config.yaml
arch: "perceiver"
model: "image classifier"
dataset: "microscope photos of single blood and bone marrow cells"
train_examples: 97085
image_size: 32
crop_scale_min: 1
horizontal_flip: true
translate: 0.06
rotation_deg: 10
targets: ["cell type", "smear"]
num_classes: [17, 2]
norm: "layernorm"
norm_position: "pre"
hidden_act: "quick_gelu"
head_dim: 64
fused_qkv: true
bias: "none"
qk_norm: false
parallel_block: false
moe: "soft"
num_experts: 32
moe_every: 1
expert_mlp_ratio: 2
slots_per_expert: 2
shared_expert: false
patch_size: [2, 2]
layers: 12
width: 128
positions: "sincos"
latents: 32
mixing: "mixup"
label_smoothing: 0.1
loss: "cross_entropy"
residual_init: "zero_last"
optimizer: "adamw"
learning_rate: 0.0028
beta1: 0.85
beta2: 0.98
eps: 1e-10
max_steps: 11600
batch_size: 128
epochs: 15.3
lr_schedule: "wsd"
decay_fraction: 0.2
final_lr_fraction: 0
warmup_steps: 580
weight_decay: 0.1
Rows from block 2 of a small image classifier, named by matrix and row number. Rows with one number within an expert belong to one neuron, the router's apart. Each number is 128 + 32 x the weight over its row's rms, rounded and kept within 0 to 255. All counts start at 0. Numbers have three digits each.
After each expert's rows are labels from the 100 images, of 14976, where the router gives the expert most weight on average: "top examples" is what is common among them. Only what is clearly more common there than usual is listed. The data: microscope photos of single blood and bone marrow cells. In brackets: how many of the 100, against the usual share in percent.
# router: slot weights (model.blocks.2.mlp.router.weight, 64x128), inputs 0-127
# up: expert up (model.blocks.2.mlp.up, 32x256x128), inputs 0-127
# down: expert down (model.blocks.2.mlp.down, 32x128x256, transposed), outputs 0-127

# expert 23
router.46:145134134130081167094086118089090159119103150153094125102131130150120178115144068092148154112114158156126173171105096096180066116123117115147118172168105124140233108097137156138087110098149168153115081075136166095120099163126169091122129094145095124097087126136108124107113160198122132147129173177147168165084074159164121171148082091133132128104118128096187126177153086124205113056110
router.47:139124109133076182100090121095091136134111138165093138098121101154120184111155078097157135123127164164127156146079071096174077120100114100151107166147115124162240109125147159130090127071158168151121099092133135123144098162125167088120130106125099100104076126138110117105119172186137127120127164179134165159088070179152094174135077107139130120113112131084178120182176094119195122047127
up.0:107123173140117159203093146086111161103118141110130131154113118134052172105146110136146111146166168136102132082102117079166084055159020160124109197089122149153187150135134164115137123137131135165116180117070125162106115151075093086144157133123165108089094128145133148097123091098152199133131149151126140137095045140158111128061105123111134130155105137143134098133154155066058117141141
down.0:103106105108163054143161109171171069147106075147091133117173138156116085104131112180101121172151116186129158095071173087075170141095110111084118079127133129078096173132114123196111171128117110092189125185129106174156143098144150125144090142110155127108122151084151147171135163108076094139090128079136066106168184201095188149110160124135091131068116132102106099131132129124138140130119
up.1:184134122150174064133090132173070103131130120089162090095170106118171055142151160135114177144179102141087094118151120135082140121103089103141147147109116108166109157127092066125092156094085174110124131178132124130132178151146096131130119144199124162178150112113145179093186152112116137120097122031184117104118139171108213115126144112054127153130192141124092111132125151122153101095123
down.1:082134142148117136121136119058090201147106136145077174145114139098110134171125148146147131119159143080101109132122160193155149109216151179108112143133164101080084093112083119124168142145169090142180125129159083138161149106126120139096174093127127107081142194074139182167151115166116110138166118077113173148168089054086086109104143182127128148154081068116154104125154089119118164171148
up.2:105121170132131159201089149081108159100118139109134135149117121128061165102151109128142117153166166134102130079103120086160086053155019162123116194086126151157186147136129165108137133130130132164117167122069123163104119155075097091143154135124154114094090126152141159089132095083151205126131147156132137131094039142149110122061106123113134131158109132148134096134156156069051117146143
down.2:104111101110167062134166108169170072145099069156087135117169146153113092109130121180096115171150117184133161090065174082071168136095115115079119076128142129082101173134108120197106170132119105095188122186131107184164138095145153134140089143109152124106119155088152140168136165114085090135096125077130066109166187198093182150102152119140095130075116137111109099134127123126141144135120
up.3:158166138172143046190131158138101058151113096150099079193175115143095101150170187126107157111159104134076149145108153157135145112119119111117143169106144099120136093098132100136092123140111152102157177188145142114193123147135163085111072104173144180127137125058121134129140121096062150181141074069158103113150097124096186093139149144090112136086141094110118086150126122113164157064091
down.3:102168149164074119137119086068156149111129114186077185139153165126105106159122109171157114159085172107100142110107156142140132061157169150115126161069169166125121112085142132137189153176146137200150112135077117161165142122084138088105175106116126089093154160116146182124147108109115133119160121139091193146157037096089082103116157122157142116183094075110172107152127096165161155131163
up.4:099162120129146147191218131130191071187100117162105105196151136169064128109114113130159110095161116121126165126107171098147147154078132136080149106134138114078100124096158141163127139162136060118201142143136146116180107135140187104109085119128141155132143137081147115169083144082087172114149129149090127133133098133140146136147111156131075102074089105062162056159117126065142153088103
down.4:136125078168168137128143095111100122146100087120075183116110091046125137095154175106169127119142139131120149173099149174105165097135145149098153102142163107118142087120089141139108154146119095141115137172137083124128135117114144112078188113116123166127136155042149103118130105163179109111134064074107143164152168120073085128182150177186097157177116065190122130122211105138118171187105
top examples: cell type: segmented neutrophil (45 vs 20)

# expert 12
router.24:158141079129136089081158163177137135165171115086142140107111124122157115144069154166162095112141048128183082089161131086089144206110154150166148076117125117111102147188137033133107143102153156117157084094148081130119133133123130168122101150111103098112121161154110124206138152140138083127132149096119102059154183117131177165098129095071134104137121173097106168145090196156152138117137
router.25:158117108128180076108166151166129136160157116107150117110089150103137165128076149174146070148116105135175095105149081082098123196177168106184134088097092111087137132170129023127099109118129151145147130065142103113100118130110152163117083163117132089116146155146103117196141120125117086169158157129138103072191181117121160156088132125095155127124118165116115162157076197187125152076135
up.0:108178109142084110129143135124160140123106094210073149194150124186163127194162151138094156063124113095085147160124183167124167083136127159091133138044165138142125100089146148098140087155106156157120159183093165130179152125082091136119093057117094158105194169122126089133112106111117128145165064134113100117166095089111114103123159107130083127139120133144122139158122066131181165160132
down.0:143125102146156123144110105143187176125068116168121082135109122143127128094145103121105132140121150157073147178179106139133134080097117153121158124171143125226144124076152177082134125148066124121082126104131197130105127160167116106122109136213077186149125074154123127138108138123171135103172123116193099187115123106148160084169094065157105112139121168103169155101072070108147079155141
up.1:118159141170137162184061141121082152037100123182123084123160100116136091127150136082128165156186134106104144155115168154124120040125088139079158129107123150175136119106128224140146147102115111124098148185118128130180161163107135107156130118141090210176139100102150140047138127095124159072103107108156129170103090122114152122145159145120096144131152088165127072111137078098137105165123
down.1:130089145122184132098105185095107072057099117100145146045149156099101103089147126111142129206117119173154118123111115143116175168168140124112165114144089148134140114111120167206097140080131089162156054066148131156138085137106157155094151191121092100176078134154108137129084109123131094158097152089101136096104160158070097102171140161147183120077128130182129122090133136164136114170112
up.2:102167127137075093142135131127177145121120105195075128190152086198131126179151127144107168072132108123075188164151165152130126088141115158066113163084145159137138094075146161114149078176073158143109183165081201114172155122096101121129107088160101190126202132107141086122117129103092124158158077147113105111158108110151133093129159083136076145121155129135105125147105090121151136171104
down.2:098146095125145159154090109161168167087088142157135082121135145136160080103105077130088132149122159138106134150127101104103092101099121117136187132175111117198162146078128181096174139142080087107111098126104176113111150168177108123138155131191109143166135079170176153129124132118128117072164147129196105199145126137140175109172103073163074129165182156088122135109053081117122085171170
up.3:151134138185105132062152114108161190141139170136119131171102125121112162124112149154159115040125149116109112134202100119151113120082113201151135155122117122138114147138186104052139077172074155167053211125077145131091122121123069133145148068135165114098153132117104089123120057141160165144154098155131206124112107115152145145129093107092122088177099149110126151160090115128149142101123
down.3:118094142134173132140133126164161092130136118121124178142142169088121101109120124155158110137140082094134123129103135146124127165119214142131074137106143147146050125118066096124125167133151168161133127195109077155158178088143136145066123136094186108069114173081148193130172074123110136161136095116172085151148145115063099120135135179148071124140114065070059120088146149087160181119140
up.4:126133120198082151118175146132127141162113159134115103127101132138099163156120174145177097053153169138132109162134125113190150108074110151152108137074095128100112150144195114087121038113099146183086209124085129145111137132121079130152157069134170118081165150088084097135077045167137136160115117138112173161095125133136138163153099172099131090128089146121137124147136075112170159082148
down.4:109102116182119109171122127193128151108172118123058155162101145097127106129120124180176098095151136117100147166074163150112124129141180141133129125085182135155103127096068142095157131166115126135135124174083101160184166051133110140111162125104154118069141166075195155149172075142121083108149083115137110175192149107088130158116172151172053119151119093095073132161128125100159177112145
top examples: cell type: proerythroblast (49 vs 1.5)

# expert 0
router.0:088129141144158076167123163101149155144170135068163116157143120130079131171146163182093134169147109120103122128178142124099122172171100153150171152148116107048142129118074080134121160163110146146192111126096131111118147112064092169120127132158156093114128109122140168201179136095084115168133112116112116042205092106098151084097186136097112168133131115095112140125138206121064149141099
router.1:066099161134142111140120183156148176133160153059172136136099130123079137135146151213122099139130100129108095111171128137138138186161113149166143152162120127060133134150084128114121127161112127126165072087092119156100115047074104176131175132127183071134114102124145144202124137146136072144115118100079111064177144136119137110060182135100094117142106150109136162092138189121067140160101
up.5:134187115158149192145117134098158116092054096165157099104125067091149130142098130052144124172170137109174159114074191129069117052120155112110130079149102131144143135108130178135130158082105115167113123121156152142173138183109156123139082122106099144174153134152135135090150138070166128093124113172126092136116094107148110116187151130190149145095154111197102054121094079138147115177108
down.5:131083210129130065145164108096133108182162124064106114154108144114094064079139115164162118121100129176141108100130092155151156170130185191150103109104148114113044105134143080167119146120116166113137118080131103180137099076161174096079119187118098116102111124078113149174131097129099145179104158110160148104130136122115115152103122163090107095120055137081132182110122211118140115145153
up.6:128114155121139092148036135121097106067135120122131105116157108119086074063155152089095175164111164182076177158108102142162106106143092108122147182077112124124131119071138083154141117144100098062126182155093192110129122147182138092096146150163140169168173126075139149063180126169098128133087117109142159131124148176110137120155152192106160136132180113179115060113136131109108114115154
down.6:132085105166145098138105167153068080086105099124122166125075103127123185139200128093099149112121107161122156118123092210155167122109118127125130139145167182173201066100109167120122085117132157133100085104141181154102113116115109169110132173126060177158109124112138101134109091098183052162101055119111084140141163125104075117132136151162144085164145145171136165127162118129158135162075
up.7:135187116118177174146140110075128125090050096161132141124088061064147099136116169030130132132139133133151142167097160160089120069122192136142161075146106121129134141116133133097124129100082124128089132143197156133149146195129157141108074110149089142180167128119136134107167132096156124138098094157155101147127114105108092132227148153183106124117170114186106093125118093158152105155084
down.7:120096233124129081133177124112113157176161138139126081130091126101092088089137108164141099122106089159147079102142076155153158173130208184188116102141155105123074099157105094120140135121095144168123091071100105151147053086156203099065094172105087121121129125122115127199140114139126089155126148121128130114144131122090128154077121137109120110143070161117132145131138214141135112146104
up.8:105104162092119115127087130111133106111142156120133108141143126119083095064151131101118175105077157173070189164115101135208088114135105109130139198087116135107112116079189102147141069174100085107093158122081208104134101125189151091111146151138164151158160130069123089069105108179106135147082130128114206141099148172132103143172121204139175091115127128154118100128145130113108103116145
down.8:141148107157127130138104143151106090109094118167141154140090106144127188170199145083077140110113082139102177122120107186147157119077112135113116153158161188189197082110121152083119085142146161094090119107143210140112114130127128177121093145138080187164150098163168116118130120100176070168107057125100046145122138130149086108132115107179126094167140151180117163123129080111151125144086
up.9:131147111181087153084129128158102081132087117145088147130132157160188044166147153123148130111139131128115103134127165198108214125107107155118124087098155137132071115111104137129182139054116136067125124173177121173148182153177134145154150086131096117119133144093135179120142117140154139132094097111181102226111145133098141119160124144117072089136105124108130119085133056063183146151146
down.9:150160187138170086092083139108085133092129122143168105138134157106109140131131106077125117135113125118188103157140107101111113081179166088113175129129106114136177152154136149181136081131155134167122116107091076124125095146141143055058120191136161141216118090103149101090172094089145139084116137100121178100112085124101121139149159199097184125124187124183164124181149143152103119099058
top examples: smear: peripheral blood (40 vs 16.2)

# expert 29
router.58:136147150115094167140075160078094163086118160128135121114113102157099196127174064108126131155143123164119148148087141107146093094091109117184116174194097132153240142149145168070090122126124122142107075060115166142104087146076101100142146088127155127122068113111138116141089138148147101099105126121103138126086043178157138131137081125115182121127111128138210135187155106121137107106122
router.59:161137146118100150128074165101101174084121162133127109110130105177114176150177045128125164153139110155101148148098167126132098094091119106179120175161114124161228135125138173074078136127112116144107074066114175137118099146080086114129135090145133142133078127113140129140089156141121116087106120123113141105081058184163152130120086096097208123112123140135208114193136100134161096086124
up.5:135169105129150105109143113202220066147110075130101136158162155140151122163123155129116088112137133102139145108101134114115177167100160128107100075162139117128099131129073085129151171143122161080211109174152141119145215146163127147109115104136152087073126106137150142117125100084132127134176084124162076127121185137128134084145157101168057156125129107061072165056122121135145184135122
down.5:116162173110147110195100158153194121104124120183175126146194149093110132107147094132118127146106102075135148187148115111165137101107108088091098131153131135106132103107121185152151048165147130183154124098100114068107084097145177128144097104118142168175149045146141068131113070148144097121170123140074127114127136094093168066137139154177187149058108089188137144127114141126162137138115
up.6:160083150122172131156132137149129106134119116141164156131128149106076161108150177113091104168154116095136163034107163120113098151154097104111123135164129110131138135161072131106124202151197091097166136120126122148166095125141148095121078176124164135151052142139138114123124133079125187137137091078118078100092128131128140090062114159117166151098131108150071124041141177081060138207104
down.6:164131144125136101132145103098159045143114112111133176151163104145154105055134075103148131099087142134156179128087147113127128140059170110094141165137113144101152138124183093151061130168123164109129091169160123133108126141151136082083112086103174135085138157041117146171118147087134156141135082172202106116137106148104164108212094160115103121147134100092164146197121100163175171089116
up.7:119101157142161099145102117112124080118171123110122116180234192115138067096144121128097185136131134119078153126152074191139093132115079123102133174113127105134110090068087091144153165168127124079143125173148136088132154140183145091136144135151141163113103111059156158084178107121104165133116125104204138139134131146073180088132142178097095159149174049091122159114125142090115120125128
down.7:137155084155105163084154115087133127127150134135090147137137092127176098149111105181209177093104171115090135135134189177089128114090134164131168137079177116097091108078177099099135142152108131137127103158133144115138174100098141145120154074131102061091162186134136185164177143109143148087155087179091166139159074100144133129157133093120120102199105130135142093183084145167170169137193
up.8:111132088125070151087173158203166136158093127139137129067115136195149143169091141144132071100121130062188096122133137116123225133141114160110144062127166162112091115144115154128134113124179105139172096131123072143132185092119089167143177099080134123079116161182120122120091105148148122106211125128091118152106196092137085102103122115183125151116103138122121111101129101117120187110164
down.8:149102126078117112153092168170161142134153144101187116092193169132175096123152097157138144146105130086119090197210064154138187158110087107112088124160117110171108089155167144127114085074146160147120100098129104073062107126149124146158116090161113104110062060185128117140147083117134152106172154137167101120101168108155140070124112109170147151098079107112102163090157132148173125119163
up.9:187186207110069144114107108100127122160123139120079136196149130182096142107141084147141147110117107100107128108134152113138118114147077167066137179173170109111155115071145145163132138198165201140170110125113114117120119117107170082159103133103101163083115089122157198182132129134114159128189142139143152107140075067168150107073092094098113150162096102083170169158098148099130114103114
down.9:078097118122153141131156146147142150143127096160118132151086125086096120117172143112100130102111099215087144152119086128138141123073117135134093099185152128166096146135150136102108080148040095142064101111146196134184090135162175124142106157132096151150091140168122048137134150170186086101095118130099101167136176190144142154143125077144128069091102234130129134129160139145144100158129
top examples: cell type: erythroblast (46 vs 14.3)

# expert 6
router.12:102099122118129105136090185162103124090212122157164146112167110121118105130185158163111159152124050137104086124164127189092144202150126125138126144107156115113116101155133134152123130108177059075134089139111085118170056044152161098120084172121141159152118151125150075109133135176136069118097116083077086090123185160078137124089146138110166100085154140150087113132160167118114130143158
router.13:083107146125155103133084188166091123107194128138166133139157139115094122132193185156095152153152068148098083125177088199116142185140107162140134155110131130118100116165103124155137128086164092070147116179116077133138081059167154130143086175133154180146104131106140100097155120183111091121090119070118089104112194165078150127075142153099115116109164127128083128083174157096081122143151
up.0:113115176108104180126099117085142156121139160124113135153064137084066188116129122119158141153106119160089129128149109148135063140180087185163113197201131134062144118084124164130137062144117141206113155054117159125131091106121146133136093158115126084124138132117174126205152080151110072154109161177075103100143105132124093161140078163153167128148086132145124144132133147093075085141129
down.0:145125122125145127183114130158108131124087124113150092096109064175137130158145179104086134101151112109099144177163113171126144141154083104129109136131115106109133087108079145087117108129126113043121199145159174068067204105113111193144095105161134209122189130150147182125140135135125136163185109118150043117109191106165147087131130106147108177128158130145091097089104091139068144146132
up.1:134136136106156088174137110134095120127141096155097110181129147072108142131123114149117144149139089131124148149134102164133079155203088127124119157157128075084119105090083123148106096133135148115163157130172115100140095100125152091116088149169147165136142130092142139206178139176113100132162140102137063109232136060060155111122157162107074198161187047082129159145103146100096148109117
down.1:154123101069144151167123093165073145095080141122128097070103106126151136122103164131160167097145136132115101208187118161127138129199083120106133098098122088109102124122149167146144104083120076085093202174139092083077181085133128135136121134151118208161161150102088130093105133161188129120147158120106106163111204131129116160139125168159141173106172124160105068112134089144075095134163
up.2:108126118099089255136130113130147130148126131198101115140132147122121142109127088130180140141136173127122117098134124133126132130120036197095107122130145197141095131099163185148203142098157123163131150127096101125148112118136161083186093152096114125089133133146172135130135084141130164068120186160128123200104113123147090148117082132183109127146060136082104128115145118033109111137156
down.2:174130118105154121200130076149151164143136135120149131134110083115130166183096175115114175101132134121087111147173160131114101166125104126131152132140122084173131171121125121099108148149126151049100216122156138109102185129128090167147058095178142128117160077134147160156160138061119203155122143135149088119094124100212199133133095108088127109140120165130068094100087139124075088086124
up.3:130175118152120142103077160136092163148086132132132115115124056134095205199138162093111168147197109123105126156132185118102075093107047141132144175121088110147161171134115126111103119108147146113128130152175120140159144158048072191161110112127134174126158144087151118094108177167133103139115138113068127097098106131185197150101107148063125134155153126168134120123090089064135091123116
down.3:132128122202093156114124130134148156131115154075134126096089079131094184171126170162084071128136138117138099132121159128109183165165150109167155128109088078090149119175122132081058162143127096089148076085114144159086160048067105176144131091116184082087101179129144157165100130133156129174144088081076110100107144109143106097099126152114122106145076132163126156077120132191088160139148
up.4:107132107133105232172184151146140110148116119165146116130146134188160117111141098136148102143146152111142106100137125133098172131105039162126129094124138151134091124134120183132157155078143094109158149144104105131126123130130146039194134123109139142096096161155175140126105094110144222036142148123181093187085125135120114104108117111169127156093086138062102088111137102048129162125143
down.4:148114127078124150163127073115145167157173164134182132149132126096130162133085133111152172113114147135101084134174142106121078175110089153150140128142109089159077206165155099108137142134123132086097213118133111113110147104152112114200081095160171099106126083129132121157145139093120209127084182133145142122093103117180194159136084133092144100145094182108086084136114156093065064095157
top examples: cell type: erythroblast (38 vs 14.3)

# expert 9
router.18:106100081130079121160160141123156113085169126118110145092135122126174171112154099116135147116090164176143167172106111150144131169137222093158109097102117101147174102134178170163119098088151121139092085099125148080097080111092143073058130129128077106126098202159093069143092080154152086173101129117120164162159170126136090150155165117165136114102094152146108166154162121201185148110149
router.19:126103068125092119138130131129179117078164125141105146108116117113135180104165096110151147121091169182120182176127103137145129175123220107149108098118123105161196101157166180152122096091147135152081109093127165083122078114114133076063135150126052099140083181163111065142099092164122076150090133122114165161137156136142085158164138131175141108106099152156113152181169138190173140103143
up.5:114147104124116045097179135123119155129114110091134117097147129136173147168163195107048141102095155122151110141137101121158142125114136147129133107114135114114155106176095099083131156119178140080115180187139098100088164148141094122112157069155121138054112161163147114089116122146119205178178085100169131129063179100198107114134148068135119172129151163153076130064171113145112157120089
down.5:116086140132135107155164161085151146119175129129131143130150143176161108138127091161121126107168136112125120074131142117093146106090133141140169113060143164171114127136125122120139173135141092184160111128034117130144130184076080097178163082105134083114071152142121092099079127034099178092133131121142218070129075123114164133114147097084159113143060151077120133178153164114141157142169
up.6:137079111108131113200154166196152081134141140103152118072156105186117123084166148135153126170133151153089146097124094152119180155097120113128089119134149126133127093136089183135172174083119082097131172153109149116108132135151120081119156143135161146148095158143149140086103110080089184164102118126165076126069178201114129105113119108146132156064125156112061062028156142100094126132140
down.6:131133038154098084112126086120159077116100115136095187087149118148133107121120109166151104162090183160136164124109137130104186137105100121107072142149108165075100138103104098172153157123144157064197135171189144140087198148149103171167146084124162107051097153075124185157134133124094119158139120136159135147154158165074112089138138157147114166118103068089151105097118092143158170152117
up.7:117140133104172072087137104188160097153145086122108127171205159132133105142126139170097120146156071080141134060127164101103151141116112145030133104122184167136066104128081082188165177149182167116203058177127076127151141121161144148142099167117113139120146116132138140106130146093082127108158129093099099071127151126110146088082158120113094135130132108116118165075125176110136152164106
down.7:105157082154104178175115109085126180111114165109162114122066115092119163169105160153132113146098169160151056126168146126164145138160099123191132131172070127120147191178158141090112112115090118152078133090109122205085132082087047155178125138152134070156161105109100122141129099134183109132084126134104084123148107130142109140117103163118167069141170174153079138093118116180085102143119
up.8:182164142131160155135127092184148106180115125134137123169144125163142114181102119158138136119170054073119105067136193104068150121059111124088169123139167160177109150127136111125138191151149161122141094164122101172137183133119131163151056129152106144127158070137135146100118166037142152087141123142105068063083071148151172140087088090102123088136110149108138154142092152107147112141127
down.8:095163142122120137168162145111158161158128147055128054180094089168123157183088106132078139112142106156126115110150148125148084117110133116151155145158109102123177166124146125094119124157090137137089121106113159178117157114072030189121162133172125093115168118159124139135128166083152116145135136166070070094144053111195164153151128055082121104132188172128109143132074149157126101121097
up.9:091100187157147104116182171165099127139141150157134158139144211167073125073172093178169101119100074134071153129142083159146163129130108137131096218138154156078077065113145156135163068152106091184125101123116159126136091100156168097143117137129137171186103128080070111153089098111142105144114119130125137110138148180072131126106117165117147084064099136101173109168139127114147139107112
down.9:135126100110098059133137139159119139151131086107092101168139118121163095222102109146137167119120076166125094158157177141135151129140098125103081078104132091139077171091118099182124110093116207079147110153186104139134180139121078175141102140175062114124138123111122144166169152139111075149095169125124092130192125101131160157116145131103107103116171122098117178106082098143230096142108
top examples: cell type: lymphocyte (37 vs 15.3)

# expert 11
router.22:121113102108104115103130176168151125104170065101129121088176114126128143124169145150114156171091091119149115099164126160060172170159156144103120094119191131095137060137118117171136154120178114086173086108127091083162088078122166087095111157120066117114098172179165111144175125141124091128167092111082093077146165127103084066074154109153155154106116121181088084124163180162134172142137
router.23:102117154106112096170105125105080138138121109097143144107135114188149089203106133115067153133119051092174090161149183142111157141140153083089148107120145105083173147153084134130091145149172115104178096143165079134113140117080124173121127103140122155166151106141098158178136215131145058196152115105067073080170099113091178137129116134093141144114179120160197125158112135149115107157123
up.0:130123110133118101190113084079075144119096150117126122116065141137130091135109159105112099141161203151136110170094143110144133098132141102167128117133061109123141196151103164080121133137099102117119215161130141217077180153125058171122220097169192113150177077102124157120111142126139131143082114079153122186125107132144150159176106163088134128139155143131169130096132097128081114136125
down.0:095097119129097176101100119154144126131108132116136129114083100120106129105146181121076112142162166136118112129152138169142188138077120216138133078128156171182101130128112163108194144102103169080112114141123156148080116101165133146163121141138087122121151113165141147122136092122141141137112129096118109173099180125147113134095107109144078085192064196132099174001143088061108126187150
up.1:164144169148123174160100082106095082160094166171120091154125142152088114082121097103163105104178143119113143143129095131147110075101065137108148175162094170137114150111157172119150136121120155134127153160152136156105180161165128147183123123127177192110134065064132167104101116105142154100114161113188155177097098137139183144147052186113093126120109066068172132142121087057127097097145
down.1:070109152136181107149122124140133106100115117175115119104153168087113065097115199140109155150114124135129137131140087181155109122166144150116092173169158118111095087062092136148121114133113099143111155189127138111139088098201124105109110145163110170165117139100132088064190094141143112156166107159138109167111190130070098107118146147169145151123184082177070057067105108150175145170082
up.2:115125137160089139175125093083082113152117169146106102147099139138112051112119131113170138089139175158103130184138128166200113093143091153142135155097093147109079149081154155132159117104099117152110180173115131143100170151140121140158156111149168159121165140040084165110107098182128146140082148126180186200125114112131151165180089189091100089149093105081132149108119058079124103114161
down.2:129133117107141155148063122212150108109092128159159152084157123110135086119119162158112158145110145098129104192195160172152162105113125116100099132140150113145113101086106185117113131116115115117101166209150116083079133052158119138141099079185126180121137060122153152086149112165153135095169092110147061181083177118141130087124097150166114155144157111166094082058112089135152158133152
up.3:128168168147206177110152125116098145130090147186150092179092190071129130096143142098170106069141101088113131197161103173144136085120126143168145167146114114108104108139163130075110091118113144181089129134136139108102131149158162147126076079156136184074144111052095106133126088137151144133124109106169153154110132085085132137163093205138092115108100093126149179168142092107176148061119
down.3:080116086094153210125158141136103127135164067187146131144144139082157121101120152124173127125121064078163146144157121112139127128141092180061093112161163158139086097145173162141160137125174120151111164185086077095130131103169161083131093159105125182114136120130159089123131069144136168083174091097150099149136185073132075094125127140163073180144168094113095157101172120095117168106144
up.4:185118114123176162144087063065075097128083161104126092132067146079118119117107129076128141159167183161112127164066122151121084115137115119179140155161068102149136179101084148101112128078095148158112144125174161189075139177119123173133154144159144118177119098088117182129163141124142126132067144106192138181114088140122134153193073159123125107161149103116163163124110082113123085117112
down.4:169159185132149188089128085181163089166090126106140122161088159098083137112126157107166126103125086135115113141176139171107146177081107165130044129167144144125102138115114156112148125115104174086081175116159140148107095109188168108182055154153109157109111102101176130134147086140160164172109137130153078102055160122156133148170096149136115080105093154144100168057123114095185109137118
top examples: cell type: artefact (50 vs 9.8)

# expert 13
router.26:109081140142143088153169129079137112046145081139186098088105130114115104115151202114106092152105112120178148163131130147085146122162198108129127097141118129083145105149138148140115068147138090123126146110148153131129098118111150130116083148138106168197143134138117086170141125099155072197119074128124095107192187101076115086149171147133173102071178133215135120119111124176163154164081
router.27:113115165138132148156120147072156154074135151135160137137133140126106188124159082097131163109091132107115176184127171116165081086109129129141160177092119140135142116080169164119096056176138127159089075061117201126114068134096144122143096117135071133182092116138134062117108119115151139132107148154079171109096084110163135118133098103137197076088117151175181143160111111155204099085116
up.0:153122158182112076121072156213118099083122138093140137056177135166137075107156140145103189143100094159079121151166113200106164114118122106133125170111162119144136103085121147131164107145099084057123105136126152105108132073160140105138146122167119191189148088103109134065133135165143087138079103101151080111110198190110172103100155152106136114088160124161130098080125118131144094157122
down.0:102109124163121171152097114155052162120120148138082141105071110102130147169132089148105135122111105144107115159129087194141109148233071126151131192141112096110157111078078109141095135116118158161115090105197145148118148114103148253155156127154094126083108144117149168182179145146144100144146148139135127165187110101109064132101106135140084146190140101104142123126112124158141112096167
up.1:103192105121132150089151150118082128170110146151163114122098095102117105138104124105190179118111100168135108149134117147127107150126135132168139142149103102068136165123170087127087089072069128151096127104140149132172102136150192111112086123153126123147206144094092137164142184195111098149038166172084119122110116157117137212154104199108138089087130147134176092173111120131148074075124
down.1:081114102129151120090087191124082137055189136126155093118158132134178096109166169119112151145138111124111102137120107162097142135111159139151144128116132106131089133150097111124182126098123020117140115152092114082111124122125128063086182143152130132165109165147200113067133071162089128072077119078164117131110162173108120146179173112171161130096160156145072141127182137120105127210147
up.2:108140120161150127147089093097091122130180119058138110145154117110168036119134153117123197124168152171115085108148115130116103120082096175131147125103102124137081180113106071137145175115093157119141125187120098143107216159157090150133178146166117121135133112102129211100189151127088163107079141102183159137140105133140152137151143095082051135169171137085118139106147142110078114156179
down.2:089104121104149164068136117113123203129137121154125150145128177108192132143088133150165125126117087057153094143194173145159110105130189184127150116134190012101080124137160123096124169134164126137123122190179070135137146159153147142071130083137097091097095138124129130098138133125142166101193084144136188137125128052119114102084113103108094154130105111119112149127096110154150176133148
up.3:115175114168153124132098087100082136134174127076128105152143119098160052137133156114131223128189142177104085114153132137103092114081097171132137134138101111139097181119106073125130171109082157116122142181132101145122200163153086143131175146178102124148138100094130190102185174128092159086063134096168163126140100138132155155153151116056064142168174129105124121123147164113086103156132
down.3:071082133085137162084137127110111202121147121151118120137138175110189123138091113135154135132145091069153080138179169154164114113120193178132147097133189000127085119135130124117126168117159102146136112176176061122145135151143150138057146086131085099099084167142138133098132134136128148114191118147136184158132133062125160114085128088109089161135091134109119153120097113129150156167155
up.4:084092174112111108150143090052083124161117102128131108142141129190097136161170157135067120106103133079131088120141116120128145104140108135093174143109205135107166139150128123107123129181178127115172126161144096157095147113127125104119097084140124136111051104132096150199140198075143156152171091134121091093183059108125142121055110120071151134160139137132223101189149139128111165133141
down.4:102130112158147066178100153127152102110092105137108111142124128119098111107143099143112142142120097193090206139113122123135127065103129079086148156130135139078181131077140121159087084173060104139134105117152197144151119139133128133110153148173127159176130107102082081143121190143163080086115117097106111121157120164077143140163141137125156134096206102142244107190090128153147129169091
top examples: cell type: platelet (88 vs 1.1); smear: peripheral blood (88 vs 16.2)